Weights of a small audio captioner.
Model: 10.1M parameters, log mel input, encoder arch resmlp, encoder norm layernorm, encoder activation silu, encoder moe expert_choice, encoder patch size [16, 4], encoder layers 12, decoder layers 6, decoder norm rmsnorm, decoder activation gelu.
Rows from block 6 of the audio encoder of a small audio captioner, named by matrix and row number. Rows with one number belong to one neuron. Each number is 500 + 25 x the weight over its row's rms, rounded and kept within 0 to 999. All counts start at 0. Numbers have three digits each. After the name is the row's rms in percent of the matrix's.
After each neuron's rows are labels from the 100 clips, of 14976, where the neuron reaches its highest value: "peak on" is the class under the peak; "band" is the frequency band that holds the peak. Only what is clearly more common there than usual is listed. The data: synthesized solo parts of chorales (CocoChorales). In brackets: how many of the 100, against the usual share in percent.
# fc1: MLP up (encoder.blocks.6.mlp.fc1.weight, 512x128), inputs 0-127
# fc2: MLP down (encoder.blocks.6.mlp.fc2.weight, 128x512, transposed), outputs 0-127

fc1.408 097:499484531498502498468485503507513472484510478525518520523465484505484509519478518483526496523511448490531518502516517502513476540505526492513536479532475515508547502469499530522499491449547504517464537509478504536542550495467460483516485484497489451526439479527531514530504509472497501543504466515437545482558488483500501510493545476505494514536539469543507509500496530489485490470503
fc2.408 095:494497482493512492502501480497482448496472524499494467481487509442503474490527491492501465511466535551495493543485537494515538481485502481503528471474489491465486473490484503532491516502510512507503501552511446549452516528468531509485499516544557538480480470513495494482525468492491540501483497499503559500492497517484519473549495533527467557528493542487510496458509476536494486479532
peak on: F#4 (31 vs 2.7)
band: 4000 to 8000 Hz (95 vs 25)

fc1.144 106:535549504494540493516456477494477486496511486495529459514520463524540474502559481459535487508534502500455505490514517476500529467523526586520513544510527513478478539479509485514483468443492522507510505504486491498504505494496456501533526503485513489500461498505507469516529480511523496493541507472515506464501508485471520471476500509489491502525453517517491575495539510514517522474483
fc2.144 103:453512478539516508532501480514466516487484491454462529485526480512457535493483492531531511496492549484546475485490525482558469512505499462500464504492497507497466433512487471534485485545507515489507486494483527533548488537497537522540524479491536505489502518492505570501508519471496500500478473520479482497488525514530488492484535517500543486505502502481532530541468466543513523497504
peak on: F#4 (58 vs 2.7)
band: 4000 to 8000 Hz (58 vs 25)

fc1.25 152:579506530481484557497461508537455531519486512523520499554521512523492505463502458512465497487462519497480477490498461507494477480503519486506479544488481525496498490481491456551505508495501496452467506514513472501508479536503483474450485495511483531518535518535500501536450565472502521489535467479497470524492461502521505500514546505526473508515513512473520495494520513498527501486517
fc2.25 139:452465498475475490566499570478530516536523498547475506464476526480517493485481489481470544498522536524526510488503443475491515516466431482465513479544509507483486528471481515516498530477502510520480512492535543503479488515454518525513545516491512501505466509520499480467443513489525520513517519505512489502457482488523533480474501482484522486515502496517491531534493497501496520530480
peak on: A#3 (63 vs 2.6)
band: 1000 to 2000 Hz (57 vs 25)

fc1.201 078:579442511477488520461451526522469526541511529472473533472465491528486492490480494514503487482487475487520486487505492508504505509525490516496513513525520513499517540522503483507495517508509487492535495511480487502495504497485450466467479527493556554481509531497501524478516535471487522540501489492484503507466493503489509466507479506438539496469525514539496459549501538497446553502485
fc2.201 074:476533504475509487526516496495534473502504475527533501528505487489510457485497515467516511509481497489452489484483500514494482525499492501512503501490464465488494491498523481458492453530497520503482506562552555493492462497458526526538499492469450477548508479503514524511541500575523511504531506527499511500511507455482532465527507490592493524527475507520481531486518511505497473493486
peak on: G5 (44 vs 2.2)
band: 4000 to 8000 Hz (95 vs 25)

fc1.236 082:450499505521497520519531518458492477501535511505493514475526481503497569517528478506529484492503495511492535483525477510481503496497510481497486496482507459477471505499505512450494491513500467515467514563481540472483506504482444517514495460550460524532555492483500480469499510505493524483467512505520534481505523527436546479477524572503450463533480512486510503475518485506489485503495
fc2.236 089:530526507482520501516474491496519502488474465482514487509515529478522481536481559470491491521485469472475466484536487460485496463520507499544521463529489488516543493486537515562508487509506523541522517496465468509474462521494493517471518533495507494469540523528497497555521523452525548518499489523470482530517463515530469537500517503445517483492483477476494489496477499502525498544541
peak on: C#4 (28 vs 3.4)
band: 4000 to 8000 Hz (92 vs 25)

fc1.256 099:503484557554523503502475539513528513513504519499500510478495527499513518460498491506489459506525477499451458492508490504533491484497515522488535498511543484491518474483475516485489492492547520513519505460507438520531509459469459523518547483481552480522504490479481477478522493501532534457472462456524507473538492486526494488453511538551474498512497493528481472525534472491496522512469
fc2.256 094:525501507496488474473523500511555496533509507445490460486541440534493486492494519504543525490502485455508476504531497481476498477510463442513485495484481503518490526554511535502532531555460479529518501467452509481481512512532505517511475494510462492493486470549510502530511476499484490468524504498500525523469546521504502515533461511533487471465471527535508494497449497496530501514520
peak on: C4 (46 vs 2.7)
band: 4000 to 8000 Hz (100 vs 25)

fc1.107 109:459501481512495474484524489493488544502531513503474539501472507523510511513494494462485471479515488536492495527492499509504485503505505548498489486480465461528485462473476494551482543492482483486483503498494487468485485483478456554510496487525514478481392489488492512539507498475512477534529498470520515500494509507483530528519524470563494500491547505524516509437515448471484486509489
fc2.107 114:523541527520506500494536533509520492555504506491506498500517550499500481448471540487511535485529529546524541528474505467513544554492511463483493509494548491473526487494491516522449512505486453505501484513487499555511512494499499450475527472507506506539443448560496498459483492490468482461490487493519513486509474463536491499488490491495493494504461502473527488492487495521480524504484
peak on: F#4 (32 vs 2.7)
band: 4000 to 8000 Hz (90 vs 25)

fc1.11 130:451505502457512509543535497505527497447483494499459498489479490497510464506500515463507490553489508525502471457513456497506525510491504516499488505517482480533524463496526519471455507510458504515475519528509519514496521500442453526538486513507510496489488494480505506475477539495471443491521523507490520566526522528486522495484478499518542458511458525503511467490455486539532517454511
fc2.11 131:457534515483515463532552490464490560443501477472477493513471516497514499477466508493465532552505521505497519523487495493517532482486498507447489477516463512544519523507467521478498529486497536522497518497527483569493537544460501496503485534528501515525523490474516501486480496528520511483497525517514542537506531556509523467480494503505512484486468446512492526526501469504498514510521
peak on: A#4 (43 vs 3.6)
band: 250 to 500 Hz (54 vs 25)

fc1.365 106:493491505492505477556462483527543537526483512494484472516511479479516497538516499506487505506488524510481548533505499503541478457523513493536453528509462439509547503473508455526497488546471495515497529508552471490561488493466472495503523517478495509503504481525480517532516493513485492525515492505516516562495480516448540473463473465510532483503475508524492483518521499493552488510520
fc2.365 100:500522502504456500489503533500498525534511495526492476498522493531491483500496508500505520516486524494480451469498529491447540522497453532463540500473512537460476458526483517469531492472540485501480495516443531447460501483463452499470518499503533519490471526512491502519524512504485517484498547483540543500481480454537499493532518519500487535437501519460516516509488529491500511521477
peak on: A#4 (61 vs 3.6)
band: 250 to 500 Hz (85 vs 25)

fc1.172 086:454482509510495485485488518492469457490560533502511480511520501494521506482463499497513511488489541520495518498514485517521516526524517534515493522520491444474493507470528510514477534508507515524496487533524448547507513465512434494449491499518495457529539534516518482473508512485476512489486466495544491497494567483471514534463519512513479425496484485543520489471505491481531500518476
fc2.172 095:519495494552495523488558490461525511511484483506491495500555496485439502519517533533554487493513477511500462527451512451538509479478492480523472477511518506513491493512471520481493505526501454511508474494484524499509456530479507569515536433474500534478490480502490472507488494529526492482484489507478498521536506491509509518508482507524463523510423509511529502502476506536486492480528
peak on: C5 (58 vs 3.3)
band: 4000 to 8000 Hz (100 vs 25)

fc1.340 092:495484430488515514504491499498524471518489518487475490475506462459503540494578504517520503508492527508494511524503462486416490513523488554522535512498459519484497481491448506453450513519520465478490498507509526509518504486520470476520525498505499490535459530549476497475519457515464521496500490498486513467514486473477492537497515496509525477475469482540474491473528529513475507497492
fc2.340 089:509509558434499511495524485546532515502480500485523542465507537490493502488464487553492546508504507509481534517475518455520509524514479526473470484486541470514496535480530549525480494522491480515521508483441482437490479528500538492491494515491497482508487490490478534515492498526473463500502541492468472536461522517475480502502489505549471503515490522474517501514519470517548490476478
peak on: A#4 (50 vs 3.6)
band: 4000 to 8000 Hz (94 vs 25)

fc1.29 093:539525495493531506510480497538478550441488499531447497487471487516469475478485529511543484485495479460478473470544495555517467478497505505525526509508483476539473477494498476481523519520531485518482475507520477513536473507476450535475529512496499494490513490501507447502522462514501498511504486485468517453495517499522493525522534532465498526549506506522514469478522509525446449489509
fc2.29 104:476499523513492470503473512514513504480528503451513484516501494481505513539507498472530522468464540514526501471514526455519482466485479487497493551426508490505492507505467508479546487527507451443548532484493496478506505478488509494491489495525479470481526500499537511551441543519480497517493451509527460489464499545514529497470470497509497490499469508516463505492460507498532538500534
peak on: C4 (33 vs 2.7)
band: 4000 to 8000 Hz (76 vs 25)

fc1.171 077:513511470546494497493502485493539504498517498452494533528539533511538499503519482496498463492507497565461483506496485497503517501550505523525532469541509510535497476499484474523494520492533490503571498534505488528460513511451493499531508481473485498469457444490537512472500541472523539491496515508482531500543484460535523503493504505543495530484491508520463451490505496519501470472463
fc2.171 080:448474573528500439462467509487489511465525492524489514505487467482508507494501503514514522456478536522498510501477519540478538517489515537522484544477505542501514494500503501518484463469441522495506498459516492486523484496481506537492466497525470522498469485523476471491516493467486457515479475514534535481531528496503492533501491500452537504529510526517490512443519520509517492556491
peak on: E5 (57 vs 2.4)
band: 4000 to 8000 Hz (100 vs 25)

fc1.455 069:510550519542472525448485519534520508510516499512481509502519489534527461469526531463489518506472496500523510522543514525487455514500497484525489467541504504522516508478448485510479552432541513513499491484481489480530496484465465462525518540467508538489495468495461481485524547492478503485463490497516506509524492496472492492502542541507494516502502536499478491522529512497448458501459
fc2.455 085:505393555479457497486474471479479524539530493490484491519505487503534546510494432517521531488518515460544506487508522495503490495469498532482450513447526516510496512502531541501503483480496499513505522522542505535506496493510533499491488458527476516537515502550495453522507484492507466507521477493510512508508499510513489515474502472499472504500459508468500479504493508519526558496502
peak on: C5 (55 vs 3.3)
band: 4000 to 8000 Hz (100 vs 25)

fc1.413 089:522493495465515513510522447510491490477502494514523492495510509502434482523511490467506455514497483483495463539460510494531511530519482466511495497480473474455495508489477489504499516458473480485447552507507510478511473506484441502489557499488502475507478452492521479518490556467521498517520514504513483464488519465461519471489548544507466502459498513474502506501519515449545454499490
fc2.413 102:468550498538471480509493547515485488505496491459490484521516510498539518478500509536533506449469492531500492484546475488506462483475539502439487505531496476503499500492542484531519539496492529474551479493488477527462472520551516464479501541493508506499511528518481522492476461488499495496517475489466501524481456500514527543510480455469501510505485436507498505508512498537457490545499
peak on: C#4 (40 vs 3.4)
band: 4000 to 8000 Hz (81 vs 25)

fc1.134 098:501520514510499468476518473483506465481533518509462490532493470524548500494554531552501498464504447495525469465516501510490497512501504491469532520499503484561456483496478514520488510471510534485500522491501515496474484506451468491485474530488529489537466493479543500464485516449456537475524483520467477489496490502521489491480489504487533494528445551523513506521474488466499543457492
fc2.134 085:466531560493467472497432455522528518539489460449502520467525488504470490498529446457471497514513485528487539477504528498537529492462502517478516496523458494486530509479510458510474526513516501525475509500516504537531489505503518490488486504479507507526531477495510497470490478518489512538500499512464509537515493480521492517501550490490548505478472486470502513452472473522537477551502
peak on: E5 (39 vs 2.4)
band: 4000 to 8000 Hz (85 vs 25)

fc1.336 095:503464486487530527528520513557521492506521493511561537504534468486530496441518566453501538500520478536516489500506497505506501480495532489551497474553500481495506465515494500529485500515457477507457468549497483506568512472491477528538484511502508482475509457491516498499486497526473531518502479517487495481527507530491534510531520525470486523485476536509509448515488487495511503482477
fc2.336 104:484512483496493479506517491496494589459499491518497482480460503472521520518481522526477512471480455510515490485526490553523503486543502517477514514450499501525523520511495501468549471504499531532527492469524487448484488527515445483484513478487551476496585493499473495522519532455527524515469511485500512482514507478475489476513493529542507486494501477521460504496468518500507475473507
peak on: C4 (40 vs 2.7)
band: 4000 to 8000 Hz (91 vs 25)

fc1.270 102:512484566528476515444522522511472488495492537519512470489496463549511485501530514487512535498517494492504501502542513523544494489513480497484532539509523475499484461511506508550540471479538463477558523501492538531515525516510502509469503487488531500513513532520499487528518542516456517510516441497514497512509493503479548492481487533524520486495478548506498492481535492451513467488444
fc2.270 107:496487482467513535524528444481527520513515460460529537511460484481493499476509480472496488487499489499455518497473507465454528532475508513519491492504495532529543502510506490498468502535492542471471466516482452492510439485472450520502524485486457488509491457476526503508494483488543513476448536481525489491524517516515452519502501481506489502508546488491506502532444487517482546492527
peak on: A#4 (32 vs 3.6)
band: 4000 to 8000 Hz (60 vs 25)

fc1.232 094:473516490475498487450495531502482501495488472485482534494513462480511497518582460504508531465474508523483513522499553500524532494497518479475512481490467499505491498496479456487534485479466494528492522516510494483532503485500448500480526499528486507500521461496487455494498470504472508537541476487522512532542550529465502483448497497453523509526538512438476519488545488504461521517506
fc2.232 093:540509502520480451526448473507481511507519513489517509536502511470504474540472459469485433530515514504526448492460446560528499497509475499476510491490487484517502461483485474489458512508517482497486503518522519495449505480512485529514508465456542533512506470506501497532506489491524462466526505573508484483484495449507478495509492486514526482462481522478478479486505503520533524497493
peak on: A#3 (30 vs 2.6)
band: 4000 to 8000 Hz (84 vs 25)

fc1.334 080:532524504528553498525498533495518497489519468485453478470508487500508462502478463523550508498509466510480516513540494534451515471557503498500512503488465497515494521517484541513457558501463474511472548512514456523505511491505475537499505512513505489521494489540500502512501515518500494484471499485489547469516468484490463479494559523436512451529524535500511524485498554512504491505516
fc2.334 081:451523516497468472472486501482499484506474504514524516472488483445483536529539522474457506504493503472527497472527516533507493482503530524491492526491541488481500519460510482490524508525558487533520496507503566497495459512493568440498508504499547523487459483456489490517464494503507524503515488489517506537477498506476501494514476546532517468459476511465488506473537462469532505498490
peak on: C4 (26 vs 2.7)
band: 4000 to 8000 Hz (52 vs 25)

fc1.267 096:477490524496512545484510483575499458537502500505523477466458517506516466508535524507530511502523414498516526489532467491548506509503502514528543514507473442466458495515462476503478521459501482488512514527499513481528467532469482528528491515500516458469492507477512482498525500447520512493509529533506480515512464474532506528481528492512479535476464505483496513495521496506511489494529
fc2.267 098:523516504552532506506486538474492508541457524454464504511528488482483506459482523513474474501508511476452497477474531474500503531549507511494505522463529483539480467446513487519480472486514561484498501526462501500503487485516515478476511502552496498508519442519526524507536486536480496563479501519538536485525502492481478523503489525468548509495540517488510496486535485492531477495485
peak on: F#5 (31 vs 2.3)
band: 4000 to 8000 Hz (96 vs 25)

fc1.352 104:480525471492479464483502485514508489479543479468506508519507506523483486512531487482503504492509507533525475495482462482506506459558522530488526503505522487530563456492477474492488517509515504440504498489508564461541533518519461482443460525499520494519541465458506484505530500536501500482463481475528488542517498507495507521509500452487508536447502472507487546506529518511489508531503
fc2.352 099:495429499503493524454500493477515550505471535569456502537497486507532523434503522463499512497524511502531521482487485498480510520480499516496471478502509510494504491462526506489501462474450480565482489553488511505461511522478510483519518480501469518541536516495515515503481535482496474500495476497467493467490506507477483473519487471487513503546488526500461477500472493541495482440506
peak on: D5 (61 vs 2.7)
band: 1000 to 2000 Hz (51 vs 25)

fc1.279 111:513451539485491468480519512465508474526507504523482508486511471551486478466521496467533527534517504466501529507511483503486501508476484520464505512512487479458506453464502505538529491511531498507476561499517505530530494536526450483516515507541487498484523470496455458472530456485480509501456507493510535500521504495461503528541448512507563477538512492489487492515491520548493475519502
fc2.279 106:520506513491534498474454506495498486476539478471501514501503521482512509515527480518553501525514462521501484511512510498438483509447478479505500477456521487508485530456513506542469481494507485481496505503520486502486517500499543480520505474476504438454471496478526524462454534497559477522513499495514531490480500518453529510478497565488530525477483489500492471487507465468494498535567
peak on: E5 (45 vs 2.4)
band: 1000 to 2000 Hz (53 vs 25)

fc1.50 094:514519521513471484496503470499516549470479531536501494441481503519483472474535471492484507504450481512462472493504494513514531487475482497528459499513548501492516519479494503502513531478537516427473489514558471491487529517464447446488495504557502459513524506498488497541541489520489479473503549471476518483498509510480461460494513488484520485513489504484494502503519511477472463460486
fc2.50 100:521507479487508507503441506503469505553495480501480507525472473475495481510507520466490440472524510502523499478517464465486472511497498529507470503503516529493488538536473482491470456473516470520504483462426501491543489479506493509521486476478522510449490500502520456487535436454501519505511466533533528519527476521503525502514513506529549527515477503483511495542450477509514499515517
peak on: C#4 (33 vs 3.4)
band: 4000 to 8000 Hz (100 vs 25)

fc1.394 115:487522495537486527470509506488464547504528513516535502487512499484513479554523488500530498481556489517491490496490537481502462503519518524517448561502512484437542460436506498457491501498496537513520509468516499450504498506468457472535527478466499493534473498492491480477480498474486486438468485511514478484548491499479507488521494536484481514496491472471502533492513506483505469466511
fc2.394 101:526466518512467486488500446526522461498481508528516532493514479490548467499487494481509482498486526545502492475516519513506447498484513531529500495521487513496485493550499507547487528505440483505517493509489489505532528509510500460512473450466503514500490473477455538492538516547488478517563470466553522505519527496521515524488530496502472487533466488512494463525512493508471518565503
peak on: C5 (27 vs 3.3)
band: 4000 to 8000 Hz (77 vs 25)

fc1.330 119:545524508517511536533527486476479528504501526498511465482506499462527501538480458505521535484518488524488507486482489544498524479547541488515520502480486531546510487575485497475482514481469487537491509473483474502500549497475434506504527443460523515529472497520510549513502497546511486477502482532508496514493442500483492496541497514461505496499524540508524519534519526478509482497502
fc2.330 109:488512482501496477466506502502525493526490449543542498480462532545497526473519522452484471483481494519532530523490510484477494509461458511489495463497486502487527490465552494515515458540567527490480518483505515487457502544495506519474500498527496478523468486489464506471486504445507499529529499482495477536500502494477512523565533533495525470511510508527511482548487483508535485537471
peak on: F#4 (30 vs 2.7)
band: 1000 to 2000 Hz (60 vs 25)

fc1.14 102:497514514546459504510500529515515502483512477517448475461496518472513464549486495538494475485482526526522489515493473478535519503498529471484523513480515547486534475493506485508495531496498494513508489514470512456491564499469495542482462475527506503499462507487508538490532463479538520467508473491490554521523482495514469533509493540555541501475506452523458509447502509476477484481506
fc2.14 114:466494505552524485524515447488495486539476485491527523493480479516520522470489497495523501471489480527466492528534517495465522489508484485548459478500540498486491520480488495543470515536506507492523529474578512516495487501524470474532503527483492473525450463502493542488489502492488477526505517519501522524521489537506522472481520461541553497498465484477538495472489524517554541477474
peak on: C#4 (29 vs 3.4)
band: 1000 to 2000 Hz (55 vs 25)

fc1.108 083:521507469493499434497512516532460488507485495521527470530495504497503513524452494469493528481507480507513494504468471483465497487529485516475451498471473493504470511572481456529494474506502476475492525532533491512477490513487445538517484485505478472548492461504574510532490508489547521496496547508540460488520497486484538518456523521502535512489540505509501518510475512496508490466517
fc2.108 090:516497489504496487524512540490499526524502474509470538477479517467473501496513541528478549474492520464482506524523481526483459541501498493512480520491526516494527536481471532513482462519516527514546544518496503516483527510518492489524526510574500520464484494507534486491485565468488561483495522491455534520503476471509496564525533503513526472502484479504514487496534501499493454469471
peak on: C4 (27 vs 2.7)
band: 4000 to 8000 Hz (61 vs 25)

fc1.288 090:515508477515510526472519449472496471489496515484522507480534477529503519481508477485466520478508528513490508510462484561478525515483506467494494491518505480492518493508467491485469464539520491472519484489491483474509491575444456472527493484492495555503520515510550535495477480476495564508464542494523500484523479496496510549486489525484547517528502433506472500501491505477491474506537
fc2.288 097:495503467503510502504517509520481578496523483489477461484495534498484472510476538476518562471507454474514460494508521514469513514520480496568469500525493507525502537495501469449549453501526524551504509449501491494494506488507535469487511473486457470497490516473489447471471483489496526568500501491459479498504488526510497504532488504534520511491497529510509526516503515506477501473497
peak on: C4 (44 vs 2.7)
band: 250 to 500 Hz (50 vs 25)

fc1.22 107:561515530504552518545495493497477525516470480508500495519496465509519522497547493471502521448489477462537485497522522512521528494509519486544522524440529476495462496505512461454491481518516477490482528489493466461514486503485487511498498518471545465467461498556524509477430522474509500496479535531544491509521527544493510516460498500467513480514500503501496497538479492521503509508485
fc2.22 094:469498477499456479483511473541491497487510496473517484475468534511515487539474484502458454521516517484502489537481468489503507527523544527469532537502442535496493456490488513488489548530538528458508484519492540520507516488459532525529509498549505552511553515436511473486487489478489538517506510505483474480495493487478519488513511540528533536511520500520497514486502474517458522508498
peak on: D#4 (51 vs 3.7)
band: 4000 to 8000 Hz (75 vs 25)

fc1.353 104:538486461538524528526534493512497512475496468447557525525508532466516520548485527476516478501437474486464482505501528524534511522505480527540500467511510522519489503479509570480494482487538503522469490489509494502482487518505449500521522497529513466487539471488477511486478496507519539484512505484471495543550480471485499529472493517522506540489511494500480471547502504499491477461464
fc2.353 097:502522510487482454474507499515511516490523527541515495447485478545471509490524473510492513493522503491563443515503474480516478492465539492522499534485478468507566521483508488501527508509525468469506531470511479512496477532508494551508465504497460534497467477507482497509531467520500450486491463508494526469540491469501500474511478476491496495460496491558466505472488477547532536510473
peak on: D5 (31 vs 2.7)
band: 4000 to 8000 Hz (75 vs 25)

fc1.459 093:500538481526515477465501521506477560496525509506467513500461512523529482481535497501511494540478518533516460487521490522529497502497501512504489526508525529431467471509491494520524517453546438495469502480495510494537508507493445456492521523500532521482511507541464474467468498490493500522497455500500490502493466478466508536502429538518502554465481476514487519485508503523505499504480
fc2.459 097:490484561426485495510499458519503496502490498510486526489524502498513457520502500531530524496483484482459502492518482482519503505496494490499472477512489467506504472484491469501463491469489567526550511500491478508496500534483512468541488501522489461494481463447507508507491473506539490478498482474497498472530501549518478511546507477488488575507489515500523482556517509493496545483573
peak on: D3 (27 vs 0.8)
band: 4000 to 8000 Hz (63 vs 25)

fc1.111 090:531468517457488450521496556520512478463496520480478505509513507492490468486505482456514495507505487509535474460508504518511509477490488496504495512489494459522538506475532530497523552461505529456498499524507528518501488507500460494521450512523503481488479466495518453516509515490480510489516495459534481475543539456509474485484525516471533519547530485501575531514551507528474497532489
fc2.111 096:506517481538516503483499485492472548553517502540487470519505490476520528492490479524534510503510496521477528480495495480452512514510508502470514500521492506503458528503468542490467483502459514529501465493532425548514515510476557484515460499542494487475497517520539471489464477506509537467492510506482489498430503518519468497564521521505485505506488541505482505504460487497532488457521
peak on: C4 (28 vs 2.7)
band: 4000 to 8000 Hz (95 vs 25)

fc1.344 120:540532471494509496512511489524541528515519490502501458493488500532424494502453499524523521494512482510515521480511442506503507471429511471527531499546503510499540492486527466472546501471532508467482497509490482503496542497522486464487481525482506477488523490522453509474519514477493505473528480505493501490520461511479502523495518519522463473578494493522456502481539479512510459525518
fc2.344 111:508513503550525528495496503510490496511504519499496519498486478467564489507506489443491485506483491468533497505455523499534494465544502493537480490488530565513519484536507512499488481508513493516534491476492491522473522495517517497487535534515507525473481499464496480501529500478495488479459491507519530519473512517532526508464535482498462528556477568480495491497530519442500584516496
peak on: D3 (46 vs 0.8)
band: 250 to 500 Hz (53 vs 25)

fc1.71 073:491491541495546479495466523539519487505550560489508488519535447497518490479532536463510464531484491493496492449482453461568506498554553508495488488489506483491511469465474494493521514533485498507488478481484474490458524515536473472495515460509483503531491504505541551511513510484495509501497498474498495500521504509484489508448519507480515471507481515539501472478512508443481513520523
fc2.71 076:506468481493491503465501446484477493503485489505540516484526525508510498477464515497452519537476489496442478445551501507482495497469461561511535485476511506501513478515482503511479496470524488486543521526484484500532482500464509536503479484499516502470498495493500426479473507507480526520508497493530516505467479484496502465530486495546484505461508529458476488516446529544491469453464
peak on: D#4 (27 vs 3.7)
band: 4000 to 8000 Hz (98 vs 25)

fc1.140 097:552521481493496530454519471517501516513488510546494550471444520474463476480523465506502498476480477472488517505470485504505501507519523548506493522496481514488532466513443488450547494477519478545490520526506437495550482490506450491482470506492520526464489505488502542457480519468515528519463500476495455481514492502506446505473512475520512493504462514519489494499485494490515511532493
fc2.140 103:471518461485471487535496532489455506473518523472490475498526489495525472515493534492475497543500507511463477541528477518482467505500490509512488468485502472505515488445537494557496501534519514483513519505532575475507537478497485548494479524477440496551530501521496533502498482542480517496523549496528514485497501486490507567501479521510494495491507489526524498502476443541485517509492
peak on: A#4 (27 vs 3.6)
band: 250 to 500 Hz (64 vs 25)

fc1.460 081:498486510459522470471465468497527515532501463548517491487463513527458496486478454461550484522466440525520510536492482511515521484515481504460545509483509483498493506499487509505515482503510499482479483553548480558483496514528444476519481534486499462524520494490465488492494486475509500497446523486487514523539498497492536513491520507509494542479486461543513498465486490522495493449519
fc2.460 085:472525519531528520490504531521452535501502490432458485521551515472539461507526537533506540520476526501534495520488498452504533516480489509488473493495476503515501492492502495530469505488513469474507515465537493434482474495481510511497513483498495478528479477463508577524446511538513503531488478487517488528500528494486444464514501465500486512488477491477491542495501515532511511487503
peak on: C#4 (27 vs 3.4)
band: 4000 to 8000 Hz (100 vs 25)

fc1.388 149:515563446524543483519493488506507457460495515534485477459529458529490511534521499502505494521507511527493494471484464516543500483528459460500539518539513489500517523485489514497506473525499484530501478524496494490522518519533507523511482516515490487524487504516451514526502492512493506501494440477491496479532479478486476547501522478496545490533491493535497503481530533448522555437537
fc2.388 144:505500512514509529511523459471473485522488484523511526528496515507520485499508501515529554528472480519560501520471534474482503506464488527536498484467506524513492497512523489503503479518525465454517537489471525498545478521516523495508465518496503479510489508484529501471502563479516482494503572484524469506494491482492522488486529420467461525486541464487447511499496450529480507521480
peak on: G5 (68 vs 2.2)
band: 250 to 500 Hz (85 vs 25)

fc1.272 092:513479539463509470485473474579481507469505523478467481489503534505466494504525524457480497484525473486470534507495510481498525516549497447450494467500491538546529492523544463492531467540433470485512511484535528461491514515507472513509522524515508461553519492505501498489501520497498526488476516489528502496508500460460495514503553498533499489498496496465486515506523486501494491473479
fc2.272 091:492487464507519483482523506466492473531433555494513475503495496479501531537539544522471490475523483462442540485452473528528505512504483481532476490496501514509509511508502491527539489497494562487536477517525471500504481493529531492491489483530530495494523457528467454468498492491469491531511478513504509506487501522498521493490518500467487532517503449486475497471477507460459481509434
peak on: C5 (63 vs 3.3)
band: 1000 to 2000 Hz (67 vs 25)

fc1.325 105:493513453482488529488529509487538488494490462506524525543506503492501505486487465491476491506513518484534456475498453532466542488452534472494493492512450493506493523510496471478496554498495494513454479492552498504540511506514461426495481507484472536523494535465484499538490536465517521478497518513491506478550508444482503525474492519513494523518449486541522479504487523489491488468507
fc2.325 102:472493485507479528501510509485460510504539553490486433426469484493465455538456493482534520506460461511499457507502504507549459524496489493482521488542515452522493473520511503515479479476519484503491520475504458451519482509518516514521487486480515514475498513486528533495487490515480518504528529501531532526461540525511498499486515472500513504492533524484503552496533493465473482540500
peak on: D#4 (31 vs 3.7)
band: 4000 to 8000 Hz (58 vs 25)